A small masked image model, trained from scratch.
Model: 48-pixel images, encoder arch vit, encoder activation gelu, encoder patch size [8, 8], encoder width 160, decoder width 256.
Data: trained on microscope photos of single blood and bone marrow cells, 8.0 epochs.
Rows from block 9 of the encoder of a small masked image model, named by matrix and row number. Rows with one number belong to one neuron. Each number is 128 + 32 x the weight over its row's rms, rounded and kept within 0 to 255. All counts start at 0. Numbers have three digits each.
After each neuron's rows are labels from the 100 images, of 14976, where the neuron reaches its highest value: "patch colour" is the nearest of a few named colours to the mean colour under the peak. Only what is clearly more common there than usual is listed. The data: microscope photos of single blood and bone marrow cells. In brackets: how many of the 100.
# fc1: MLP up (encoder.blocks.9.mlp.fc1.weight, 640x160), inputs 0-159
# fc2: MLP down (encoder.blocks.9.mlp.fc2.weight, 160x640, transposed), outputs 0-159

fc1.28:182154168150187169083089161146183173086131170213140180090097154128154193097129123109183096115120143154136108150112123163164154101077134113115131109152170096098150103114144163151089110078172160103120130123090168159130081123085164158163135133083165131108138174108183158143190182144132171120128165162170055145144146090118144153123084111108174183144157133150159177094166149130107091123174120151124150074089158092174177168107157108101096129102182104107149120120148095076126101117127128
fc2.28:121146169141108148143084089150107105097095101125150205172137139081087150144141132079074119083118183115073183179148138128167189126139095088196129111175091158142195129172060112117113183137140109096113155145175112104108171117158124067172151154163198176143140174127153080146115140165159156114143158106137174126130102152106170144162097097102084142150173120164154097169123143102158096089098083155108085095152108166127157074107145141123095182159108125149094098194138150111114142128155133
patch colour: pink (78)

fc1.492:102089101122182118122093127177063140096153164098148165152123170114096099129137088174161147124121145141073113062145109117077134057135127114146174195079127113101167122107145168118074164135160153159069168150134164163166081145078135174091093090113106170174175179133127126191090141109110170164096110130117151125098121161102104152185101138167130098161111100099109073096154145154096149111114092084155129152178174148165122110154130127128188184165115119066172162119109137162074139119087138
fc2.492:121073106147158157108163139170139137111156175116165102145112138098099172119182144204142176149159081148102113118067165160118109144111171108127136094100148134073093144125151096139071185146127071055138059091163133099141094100197188145123091107131146099125109117115082187092131143133125087120196124116133137169164171112071150155100172114077125125098134088127140133134112175094095123167144137068088193151116092126110102123136185146086171090134173105103124174080097091106157147112145102
patch colour: pink (60)

fc1.48:198105122143114138079079118120182144157095127094154148150151119103174134175088134155087130102112142161108106136151140156056137159117150213151111144057126173128061122135042114149133073124110104122094119071083096147094087084144145123135117125154122155149114171145077130124106162160125150206161154151164140188143102136079123081124140186157171143129123141124119173074181133121163212140113134114107151136151119108095148089096185163134124092130087143127082182137167131134082079129162123
fc2.48:104098128103146174150123119134174132089080100140094170094182164163066108103150161116123161093168154139153093100110130111111175169125108114088094134137119135145130156096111142112102134153188117080116155125092187146128164122100104108168133130114116102063093148125165097093096133157135082100117166153147110106133124108142097095154155099255130118125148105069112132123144163123167098145117100065169092164115123123133164177136131146092112190131095083121091089105140135171170173109148154
patch colour: white (53)

fc1.330:190120111074137106085166156082136129135097167158154119093104122123196082131091133174164100137112112149173096160106082103082167082138117183128195107099136161151198160070117153148145085100176138090134130151119083164067154124114129092145091159131152099140148094159090107107177166186127123097110137101090095104136093161154180129098091080106103122153144184159131169082078110108164169172110130154123151169102110159166138082157130078148144117111095118135175152187068110133142183134138172
fc2.330:067079163120111077156118118114134161052140123144143105112111118092126156129115146142170168188075173168103197179143161123118184112096138106131111091095110125138166122118168150105098146103137101124108145131172161121171120133099168172158090144090165122165178128114124146148117092123096125188145132131095112113124093090151151119121139166248088183099098043163136161121135150119188171149124145113166147073096118070157186160137107138164148138190150095112099091133153139157129074117134074
patch colour: pink (91)

fc1.186:155112124155091158158084153118100110179162119164127163112084139143116126101096153101171083116172092147157177142177098172126114115175156104083080095113110133169135163102153152163172106083102092080175080146114116160076165179100091105126136100095145161146098198136173101126114135142082155159097148105097188085150105092105125101102079116149113125133127162182136090184106177109114112108116169095142111168097157159158162083079178092116186110178161155150079128111177120179107075188130137
fc2.186:127167162113095175153194135128156137090128162124094089156107132122107109108148167131084113132118187071117184115147149138087177153079092144095135099176100159121105148166143168153150105097112108094128109133173146079153093151156123126132165117136128105162158134083177128156119106131112110097153163135112132163141087159078174086147132146238095146196118127160114083188171147122127075054062111130100193069147059072171144153157094146105084124147095143128090102150129174128142127103108118
patch colour: white (47)

fc1.267:117166088150076196089160122161131152155146106061123110180172104126150117180154192155097162121111116093165139112123114137113141123137156117167161170151133134207120133086074123157120109115135081173112162081132132162153088144087156128137131122132148049143093123180167151123161198097065107132109090127179146127156115181165178107142158065135140146129118096201122102167124104118096078157153094177123128082103151150062175108142119067113086148083141128105161114166122099099164141167096150
fc2.267:144109113135127149100178164168138109179132110112147104116150130194091076117090149090164148167086167127152131105122121125075101138150173118078134123082101070087073184163104155136139151144156167123145130144156123092178154043131115118089122175139113102099114060175098107133106153122154130100186144170163111134180143152141180110072117087143079102162125152180081063132142164097165122135071136144175169141087171138145103090122147112114093089113159110061117127073102170067133095084117119
patch colour: purple (50)

fc1.338:173182190090131105127090118140079185146167191082111123098154170131104100101181147140055145098142144136123136131154110142149082110071165161144095170138064114147162166084169176161151104127152140131154152133107118174154151099153132152124136165131093183113127194125116102123135137160174137072172091168076159148120169096152099134146111144132105070076093119145150156098124175117154180190123128097106175132171144174187112097115105170078116102137089109121104151066116084142100069095123109
fc2.338:133171104062108125149099187141155130130181108102114078156094129153119110085086176105156135149162130134161142136130133173143146160084110150118154119115150130136134113157110089143119060077183080163116121156168125165108159136122106101177083161139154106089144176112155094165147126136128142147143119087086053108168111176088124123149114172244133109110109091078071167132158120113110192101150148113111176163140089093093173171151071194151078199144157174166128116117126147115112139130091126
patch colour: pink (92)

fc1.343:090182133079141103127111147067139177090163059176173150162139138160071109111120188067140124147101175159084138145139137141145100137172149168151173160103089116170117130125097187087150086131092092139140162081171138098183095161121092153094151137111093146075129142161165145092141101081138111088121169159144123131093155084104114154119086119097146094157081152163134172103109128109129144103096158076105179101086117178170135173106108122095066119137143123083110087146111157155133138068077053
fc2.343:089143083112115156101084194070076099152127100095171160086090146138167080109090178139139148174098106123092095129118140179163099142157150125145110187144159137146149163100156089161135109081108102191108173154076081178117106166111154165169112136190182099157116166117131142091129139124086092174131105116173101173160050115122140151141132102069116136134085162099127125083075143169142083142098113125104094160089099106131146183139113124152108189107095161102100160062147126143163176159119098
patch colour: purple (65)

fc1.622:130143154083180131154150153110125145137122174102137104169185177113139147181093123130070145043093110145133094102087089091125130135111156085172133164103150111107139090157083162147160146190114120168170096147177138146159051138137137081119067126131124100150102110127179105153117116132161164137165110140132181172167131093088201105159166157131124146126088163090114112081144126115133126110155149172075075072134107147069175162110091096118184105106084162089137085154109085148063147148163165
fc2.622:111077125136128138123130155200164068150160165121172099118167149147135140075104112098137086178112113112125190121081151160107094161158107173116095119154107141093164113181088191127136091104163153119150135119084139099079176146135138146151176090113166091084129151175084161167104084134162163136150075152084099156106172088154079124126117112211157131164126142141170125097137108142134084110075140078141178195162115129078167121089172162131084154127088103079159088105165080105103130117143084
patch colour: white (87)

fc1.570:132116136131185081105101126156134147147149104090199130170091098149150162101145101130120110093131141133125158131047135157099145092155205162147118095123114128186173118161169176094129100088162110118124095164148103175099137102110116140196102081108090100135159085092157153181183148122158149137127111134084133080129139102073181178143136156128123182159147133094127102111135142074076129139122173124171077156104125103151057137171136112116159029157076179164123136137097120095143172157165172
fc2.570:166163115103126170143116158181117174147093102097086095131101146087139158159148089093184125134161148141060142171096100200125125101155079167120199103147146097174140124133149144164153089087094104150161160098119167117097145139102061117094125170111173166082174135142160160096146091169105166105098140101148093092077125154095086130114134165250125102133110098092103107128140133077113087174092144169123128118202127154086149126103108099103086136168119108120115077134129132108149170106146077
patch colour: pink (62)

fc1.18:090143188134191101105121116144219085147170136162176138083128085164138075140129095164080071188116180115091137090185106181163163108107116098083150087095187154087161146132098133117180113123162137150134094119165136137099125183087105115111113084119165083115166096130154151118176135081168098122170151141188140135159122122115135151136096101136165154143091169088153159156124114153171109145130153140173137168126070105179156145194094138155151114076153109167137059119136110138088100129140094
fc2.18:090160156141116104138103134137125112074167127117088131156152080170169116099121129144125137141080146126090114123174162163159078060086090144128166114140147158126104081095176129155178163176082161187151203109156124093186129076177133086123096114134192128168143092181085112166121131122173139106098138117172151148157091079090164155160138135135171142158099109128159147166101128169130165070129129140157093065128121082133087192146143138181156169136137087088112080174156086085074108137139154
patch colour: white (56)

fc1.512:124099132079103192120164104089198103117079143106062101206098158110127124121070152165105109084183227144114094105140099100126121151121112177156142152179160084106099140143142123167097132088141128137185081163078094178138128104141148159162105086120126102120114127103106139180123077121168098155104170126127133174085162157171162176071120091091108127123137180132172096128150084151148152144140152093135117134080162134137161086101123106156153094144170075172166153075093115168154151117160126
fc2.512:125137120122139082118125151133093130111147187151101087112167148100074098169136159087107130081103151102086115086162116138101058205143141107186159122116135079100162127124080119133117161158091183111178134098128076097177127125103130180127152099168077104062104149157191075084113086196123105083129115125183069089135156152133128132109092171157107121110109151094155086072128155096082099151114116137159060100084123160142156157088152174077144115144151167104116141124140112115123122141189066
patch colour: purple (49)

fc1.237:084133152114155087067099173174157154078156166084190147126126141099153126116137089102157146145096098079131102167150073115110131168103161110152111109096147135159133070120146133096103158111117110133140167119112183163076172122126153157156175130080134131132065199107170109142157153113156108136163121117084136121123069149098096134180181144157135142116073091091061115115126143130128159172161187107121130091144179081162168191153149126173183094167168125108094133087192152180160143157091170
fc2.237:104145138171119128087192097158083109083186071203080138145132106147068177137166135143102113140142095098140110095132085099075169127109157167091143141156153089133136125091114148160086156127140112147100115133147072095090066126136176101148148116110156124135102164096142123148150088108147132127091139072068087161082080102114109155135111098084116165136142158113192135139133094143151117061133141092062112095111144121108141147136143166147177101144181203206105172151083080152120193129093154
patch colour: pink (77)

fc1.544:086119182142188086120170100125160097166158111090096108185121121101112117127112074119103122183162166168130085173110118151080094163159149131147136146101150108088148113102137127121154169074121155186094096166125174152193151092152092116082123105143087102082116101146087160086182165078120113106172146081139171141082091126129145132127057087097122129104122120146107107076130093069135077077072100167164111154111159135176114171148171141180113157141140107155104099179168180149123105102188122
fc2.544:149153099115142057082159108105151126075150177072139145156102158107083116102137176073144154085079098150092103119173165066149132094130106153128146137142078168120116105087168172180097158177152150130151166144127130101140162098135105099167090168101115130234151132162116131166142163075085125111088145130089153153168144087152135163121150111000152118101173112160151096113161129175144116128158105164168109111126151145099172160133122117107164081131099163124163163117128125094117127164148105
patch colour: purple (73)

fc1.407:186122158125167109165156141159082099150149120204176115149183156109105108114166138066129118099174123070140156174079162122105165058138173147139095144148108152097137139135133141061070082172142169155149121125163087079063146114172163091158127098082172132142110161097109113103129109179137131120146112130130116154112161088109158101148068080118097158109126100173129119090083145114114106115046154150080172141169107091151063146171170154082139119071106125108128147106079110146092150097120096
fc2.407:132114136102099103102140084113158133170168123114172133080125116106111092175160184098164179167123129096119102103138111145163163093158129083103136128101118192106085156151132124165101165171093062115164093152099155157165131116188096108123092157087140133178183160163101095139132115086094095171135148077107102167138185159146145116121172143117100143079123126161084097199160186104176171138170137080128130184140080079122131147158147159066178084144103095135181119180170150129156133132080082
patch colour: purple (49)

fc1.555:112144152125158107076082144171068143115089108091137146164176143163145101093106123126144070026144122114080132124102102181138137125135124183093070103138050117104139174076108127146138102071152124133100066117139127102120151138132165129176109112103139183177185178083110145154127132197093129179084141159108112086170136177185137150107121099153149122123086111124189186156120136149132153176095093119113121161077094078118129128131118165077089101075090082159132140176116149157119101139141121
fc2.555:078084160153134097101175123176146147171073145105113173108160119131158156150143143167068108136143136094151098108161158139146144179098070148160144162122131097162206151143156140112126103097159177109135122093111115179117105115112120123096127140048150094079137189143153172135141140089177139137123139112175068068165157096172111100134144138241155192162129119073106106144146139163165143140137138120161090136147136127148173102168178095087108162104118166115159173147106199122108112081130088
patch colour: pink (51)

fc1.414:138095094149158167150140091170096135097117105098064076101184101174168172111162075149105165176099137122120178147141103137119078125173126160121108164126182130128136141128154125090099116158075118123103117160126162090169100142132110107102140151134149167177146176130135140113097118112086103165166088149066156107098125124166078099133152071174093100117121186123112088124093080159158072092177173098161087174159138103167186178123111131123179083165117064171123179155146161167192110108131100
fc2.414:064126091165163138077181128124081136131149075146081084184125085102101126090111089093099151102173132102180144143112095146091132126147084107163162100151165094091177147086085190143101187117168157141080172101147156128149151092129083139084074177137125164097099113105130139111109124101087092103107104168168161169159098180117081125171107110170064111126117120132164132186092134159115112078182089122178105168096142115095187078120112153173098127121116145139159153112108109088132089088162140
patch colour: purple (61)

fc1.143:109070106169125095120136100157086120175134164099133152147140119153130099118104093090071160080124158093136111080148129178150159064115152109074184115102122110089184134119158139189099165189083101094143120119123151099156152092101161093141138113136078115126131102124139137152129099108112166105126188141061097072178068085136121151102110121141110130189078144150127165170126116152169146173196073177143095147197144159159105142147071145106135143128136134166108158181149195132166061158127154
fc2.143:098083150090078169122154104155170159103092175128101145187070087145147154090161131157158077134182137151167160147094183079086169129130108140142136121142093125114115149114111139148138153135163081036132056124153121095136128118113139169057162138158187146137064100083129147166125116170178083120132099140090094108108121147147163168141068122198088093123121136202090161176091135054142135145165118146130139126159135172126111126125166076111094130107101113158129116109140152063153140171123160
patch colour: white (59)