From a checkpoint of a small masked image model.
Model: 48-pixel images, encoder arch vit, encoder norm layernorm, encoder activation gelu, encoder layers 12, encoder width 160.
Rows from block 0 of the decoder of a small masked image model, named by matrix and row number. Rows with one number belong to one neuron. Each number is 500 + 40 x the weight over its row's rms, rounded and kept within 0 to 999. All counts start at 0. Numbers have three digits each. After the name is the row's rms in percent of the matrix's.
After each neuron's rows are labels from the 100 images, of 14976, where the neuron reaches its highest value: "strongest on" is what is common among them. Only what is clearly more common there than usual is listed. The data: microscope photos of single blood and bone marrow cells. In brackets: how many of the 100.
# fc1: MLP up (decoder.0.mlp.fc1.weight, 1024x256), inputs 64-127
# fc2: MLP down (decoder.0.mlp.fc2.weight, 256x1024, transposed), outputs 64-127

fc1.508 113:499509502530534523504481477500531513569573493556517510476515561556510456455506522543430611488529495494477427484545464483493415454505502488502528498486504439538428528482519504467459466469530485
fc2.508 114:537479503572490512483489489426515524551582530435543473417420500481440418567467469516522509419518481513503493589511472450517525517551531487569581455492461511515508517518593530502480503502487579
strongest on: cell type: segmented neutrophil (43)

fc1.254 075:551507485508507529466488507495515518532545527473451479480487500479484510467542508476522536467452527496543463507470526484537519464475467482555530464457483483528402449523501503490467476455481542
fc2.254 085:430493443524505564490540461474451505469498461477444472502527421470510457619519534467526472588464525463408460530479453462451458522479507454504517513444503564527472494502545515581547499480470578
strongest on: cell type: blast (25)

fc1.218 087:432466474545567545511548496460553534481550506530469484528501465500519453489491527483415570515495516509504487518558515485478486487449431496538501509518508506468492504525532547464521530475487495
fc2.218 101:496464508573509557511480545468459540530456567430465478505507413529467488602529562454512534547545482484466511572517467471437508478525418437528512463495565512443538481528516481572473533525481456
strongest on: cell type: promyelocyte (26)

fc1.714 108:458485496533486555488539483524529495443525527523522465518513499489482439513499479476521541522517490485504442514527457538466490546505463480511430494481429438509522456488462561527500541493486494
fc2.714 117:454462473455481466479451493499535473544506549542544490556523425567502524532509492427593519549472466499471526477502568469481397491495432531482458507438518481516488487489465529501513507518419514
strongest on: cell type: artefact (33)

fc1.16 066:511510507554531450517474441519530613475492457508423515549494576533496496490458520501510497422442458508536438476503465470472434517502598495507575458498552552514490495532454508474512478496442552
fc2.16 071:542488462497502491460546432527510547513496529510462453552513534429519448597501492475482464408423547493521521538510429491518459478485578499526546478506583494497555583530396508590531462481462562
strongest on: cell type: lymphocyte (36)

fc1.606 105:599513522523483490441451503535534524400460522510527467540502528514571476517616497400468505564417434495487490507499473440484403512496510456519454500458481490435552425491490487562540499498468441
fc2.606 116:512545553539544524493511449502497585538468458522517491564498540476471550495525497487471507570452506462465514543470501418584423420524488484531487514484446541470539465499456498523441540427538506
strongest on: cell type: blast (29)

fc1.652 107:534554493531539505560497509541435501513492484520541495467483528529485503432519463530493480499562437455513455464480549545410510513525467523530486481504481466543467505479511516499485434458457446
fc2.652 107:474492485529476507528489505523505428555547586597470456497508575439485567489549490498527494430509487562532494524393534564536480482416510539482481470490485457563504441493517513529512472578484408
strongest on: smear: peripheral blood (98)

fc1.627 065:572489538482496520476487504506536472546553489547436501482451581530469468501514528512501552468508510483487531545446441520510476546522473572492485489444537568498437514414453494533471459499465435
fc2.627 079:597499511469546454425541400576501453562480493515426528518475510453471533549495577497548540508540594424442527510512508561492578440495476515539584437509509493469509532472450538527476479493592515
strongest on: cell type: lymphocyte (41); smear: peripheral blood (36)

fc1.146 073:403400449413457486502462529434490483508501474532465487502514477487469492501516564489505503489528496491472559508470523574500515506445478507532471464523443486505473524512552456492525505522470486
fc2.146 083:410466459461542419490507511477497483524476506495521523544547522549468473481513509461462512460463497488550547462514463475531489527481561508465483528581535466563568504510478504474454532533531569
strongest on: cell type: lymphocyte (40)

fc1.215 075:601548574480444551520388477457436534476506499513500518461497438514539464498509501494445528522518553475484480474511535631474536537526494565495409503505481541512473459523514430489468557460467479
fc2.215 083:520589507468531474546427474523463460497535485501475481515438489480570483386498534536483486538492481502430471493493500527449453539565505479583490399542426465504545521528516432534514499436433520
strongest on: cell type: artefact (54)

fc1.8 134:504537524494479543474527447465534497478432498521528536474553553470496507467435510481424411525521502503508525466520456583449537492525462507416535517477521484536485467512531499459509451521432510
fc2.8 147:501566525434504478476509501573504451553524439543541537494562549458477458501456482557480449572484541493520529549538491453473460456447516467543513500454495498502417560521463509387515545497512513
strongest on: cell type: promyelocyte (34)

fc1.518 088:486477527475521520575449523512542490434525487544476514439556467493500477486489446476479426518554571490479472370526506556439532547527541543523553503497519508435475468421516526531459474534522460
fc2.518 100:513475527521490549540468491497567465487512554446476502480424449532510519460524494504500460517610553495449497512548450510546507507507451506534543471453593518416479486446569464557474496571544510
strongest on: cell type: lymphocyte (41)

fc1.436 055:394511447536565438516540484508552530467478480467440530541457501491466535473444444548484436489542457549501423488469507450515411547439530508461431468506514563487506559467477528522472453523469476
fc2.436 063:443427441478541450541551484460471524511493490421489506484517466481417491570539587500512511466534484435585476480518533488442499546536541546472549525502545506511533467545434477499561471589549434
strongest on: cell type: blast (25)

fc1.375 087:464564497540506552470497548474440453513521519522446459544440498452524519480572488539497506507527515468520513529493489458445447523469481578497428524464478421502449462413517515480464508566402460
fc2.375 084:526527541468449557554523491498569517571555463373461467454466471412444567478513514466489506425517523474465508464526537608490507466507557510507483528440458472501556505426599579502429504453552461
strongest on: cell type: artefact (58)

fc1.381 080:451464527445512563527397536523488491543524558507536523484496522476527489455541471440407471529534530513552509551532485665458516545441539499443507508500493454511408500435563515471502476490491446
fc2.381 086:432524494522506500541430565520505544502558530465545539492423461502510419576539516471459399430557459467538472446548461531510529557496563449517555477476549500509519486520571442525554516508481506
strongest on: smear: peripheral blood (76)

fc1.343 066:483495455529497584476508426517496522509475541468498549525477531466494441470572520508593560441564565454487418428497553477472499540475505522506527482560495552437498446496466507536517504502513519
fc2.343 068:541459461485509459536487444547492463519464590530465513503512482452506466429568524478561517522477554477508478478460477459548445504566406483532503519542391516504565459523458461552578457499527481
strongest on: smear: peripheral blood (99); cell type: eosinophil (31)

fc1.330 097:551538528506572539470479475483476463523535487539551497532456478511462478476552468526522556514505486501518474464431446566454473570436490470490518511483479500497402542434504524492463439503478510
fc2.330 101:552456465451523481475447505560521454510508545550417493562479508523551460567491541476519600552566516503454482577508580634430470492501482576532466444497538535512566541525458502518495525484531494
strongest on: cell type: artefact (32)

fc1.192 105:498491463543469514461510502558482532394437527489537520524517517473467487500511466453364442570468426498543482515534555467475561528472507458499399503506452486481561509521565540510508562467487517
fc2.192 105:487501502469518580540438427556481566449497520567483487510458498513499529534531560530466492616431463424486500472463536479445572597474501445510441417455505509501547494467564537523552552557457496
strongest on: cell type: segmented neutrophil (66); smear: peripheral blood (51)

fc1.120 072:512504521466552452541461445489476558566536432555509540403606484476563513479518477519445494490460467577534494434529523454492578519460540516436556526530469459473466470462480452481491484463526498
fc2.120 087:458525484537513488520523486488485552519535491492468551490574495483521459583484502449483488530487503540481516499483580506507477513500531584448442528515536517549463524493527536455506528465454561
strongest on: cell type: segmented neutrophil (73)

fc1.53 113:476594505517475470583482514567471515587522524516516446471517468473518520478442462534457476452536435446527477536498493519463475486548474472520496501505459428546440484451446550544486491466482494
fc2.53 108:495512530504478498460517527512547474555532468402461480544410451494545507476515509545507541511521479508550441441550523563492494488512533561555552444479511463459576484494455495443468494471539474
strongest on: cell type: artefact (30)

fc1.104 073:509476495515509532497535545489497451454444529443500491463478520424495527494529467474470440566539490494530522499512539580462525513527480469494428458529465510502544482448534514527483518553514443
fc2.104 067:384533554466473496530452463443488468403503430581514538527541470410551543526463531516526421491513496475489499490526477402459486562544506500548483553515480392567446495448427515606454526535519464
strongest on: cell type: artefact (28)

fc1.290 079:565503524508492481548473497488467507458556500503531513505478393515551455499507505482501512532513460544498414546495550538477491498534535534450344529512509475507466413475442499457464466513519485
fc2.290 087:537506470425520535483551536440532480531552493494469504463509531539572442452469412521494512469513515554484449462474524556494482580389495490475451456513579568509436471510498549507466496490598505
strongest on: smear: peripheral blood (98)

fc1.342 074:472431485500469542510536466489572452421475521505521454537517546510535459477546468492555522541501511543463428509507444468498500499465449400540471590557494444394556472524475575494491510498545507
fc2.342 077:489454499469466463452523517500520504502476454441494543550527517560483460429531475480521533554552544511464453488522467473507381496533460459440478494493586453521523511465471535454501542525547457
strongest on: cell type: blast (26)

fc1.596 092:583491509490502539581513460529523448501466474504402553510474482510547441415557503533548498541568550506516480520527483470456515488529432455516480487512485418500501478524474441534531516494516529
fc2.596 080:505438442515465508437514477571512500436462503471495543522460495494497505487452524514511545513555556521508456480532429458565599559519443436512526525486477519445469558572555499542539493547496469
strongest on: cell type: blast (30)

fc1.492 070:509446516525496533596560530555507482534475536507433433529534474558546473464571478538538525510544507489545483527459529493482489537469428475537453530502449514571436531501524496504490515499529432
fc2.492 071:509475460539532511506572521544472488521541515475513530521511552503569552455481556577527530568518497472509511448458513476598498448480522489552438532444479475557552483526500522428521518594489438
strongest on: cell type: erythroblast (35)

fc1.24 072:567473510490482521487515449520501519568460466470414507439539476538494504460466481540474547521527487501463472450545541590452460471524401506525416463529487427515496449508488479434510553461467509
fc2.24 068:565516495452476515487575499516556459505560506437528509472560517494496493411490554583513539460467455556469514482499490465564424460579524480490533562556463516515442433515445495549502497520469418
strongest on: cell type: blast (26)

fc1.620 077:536438493545506536477505532474499496437491505500517449477421455485468504507478462536501571454491494539508517492502563394502586458480489525485371510452479547500553568515489493489472476437487506
fc2.620 063:488458547548501497520499449516472458501452484473484457457522538512491442451558525509556531502478519497479550505553490529549548527502456452454475475496439486491565558556546517523553483466489411
strongest on: smear: peripheral blood (62); cell type: myeloblast (31)

fc1.695 095:592571568531542574511559531493472482532529560532414450462473485544470538446518476542504464508474468454503549483493496490506511486493469522529416474458460498534498512492492514440506504465433494
fc2.695 122:542584472497530518531503509482522529479507498573489488560514535500461535451532506494464484474474462486559506492477498468488525492539604487450500516585496543499448471513444485513495493420519414
strongest on: cell type: artefact (27)

fc1.118 123:517530492501474475530507522511481573389433518558452488571462472494468447494590488413490449541488457456505484484464499518518567579536533484524480445543463462538467479486551420485487563559516478
fc2.118 116:458538480485555525496501462489458494459441508566531510519427489598490473460562450515507513531435461506517464516496512431548515576458527464545584448485506511515497533475602507435521496528452487
strongest on: cell type: promyelocyte (29)

fc1.98 128:563458561525529458574560494492489481539415435527495434463595505535529501419407478489497433435525496522529481420509529424504463497453475546580506535414467483522513486479447529445522405458446500
fc2.98 118:503501502529446551510487478499520513509513491578506535443465517455516435494531439519525570508517542577490451499537558517362608490491537595466430522488527533494540543469532514546478495440487564
strongest on: cell type: lymphocyte (40)

fc1.155 064:487449514547474527514472478446551492493440457478479538464566514578547447499488436512503468569485500471464488406536524476500556507515501522526532459566460491436512546448492588475489504519438541
fc2.155 061:487526468456461484475487526495486488452549451486517492511433496505562481432466504558558543510578474468423502537559515579433506464483457548559498441563417463551509485457467513525442494581608453
strongest on: cell type: promyelocyte (29)

fc1.116 094:515526511501528491512494548541450480532419583502477529558487449451463486516545484504510510539473460505561518495392425491476496574451497480502471425466530550519438466432460474511444508438423487
fc2.116 086:466483457546468420504498520550553531539514539539474533532427514480468431489564454482482516464464467558592464503490498376592454523462495526564524542530485485556470558485511533424499532513434457
strongest on: cell type: blast (25)

fc1.384 090:609486526578532498499491541463526458402449506485462480456512531518553490418461462457525495531490507533477469495535481559501426553509493533491464484438497491471458443466554494453511430436508437
fc2.384 076:445492517556549495480534503517550515544445511440495498541415492480505430513487438506471531508531486575534464527511544505474576505400515492535485505534505586450590486443531515515534550450531520
strongest on: cell type: lymphocyte (34)

fc1.487 122:497463497530469472506451501595455493426438435545606496534488376500539453472522441427490499600478481473534493511531425432427492506491467521520442488440497516470529518462461473459495529452410433
fc2.487 121:529444451512458428503410465493502506521469548454460503560537440450523470500541538543572522576524503485528524582491535507516496394460460560553460492489517525516528484465443489549513504549539463
strongest on: cell type: promyelocyte (25)

fc1.657 085:572567559600525509567462511499475561499499445510440500486561457499510484534497527530424510478496483533494524483584438456469509475499470546501414436464501486526516516522448554461561489475495470
fc2.657 091:530520568535503435543486452490517523447558487591374479457450451441587559495467553573447491492498530446489504542444459508498520544501493500530570496500490560491483463519492478600534479470460386
strongest on: cell type: segmented neutrophil (81); smear: peripheral blood (45)

fc1.537 097:522485519504485466511485470527441521493499476511567441586497472542464497490519470497514488563530436505487515540511497537448486486507489499546498480444428452495543496488488542440497518493435516
fc2.537 103:533493471449472471486472513530498541537471487411525480555467490438574558524474520471480488506461470469431551529564538576473498403511599531509483471453475466541540496537484494423462503474535484
strongest on: cell type: artefact (64)

fc1.478 067:542482593543559492572531516433503435477498525504517436448536421514518501523508499457486450508496513537483521481393507522470465547539477495502471519528503470523467464527518476520498504461527405
fc2.478 085:486509521482561581485463463452469498549485495504518471470574432512533544555488554404523485590497479502447562547508525514542455485502521457492473549494487532505432512514509483536442532504530490
strongest on: cell type: lymphocyte (43)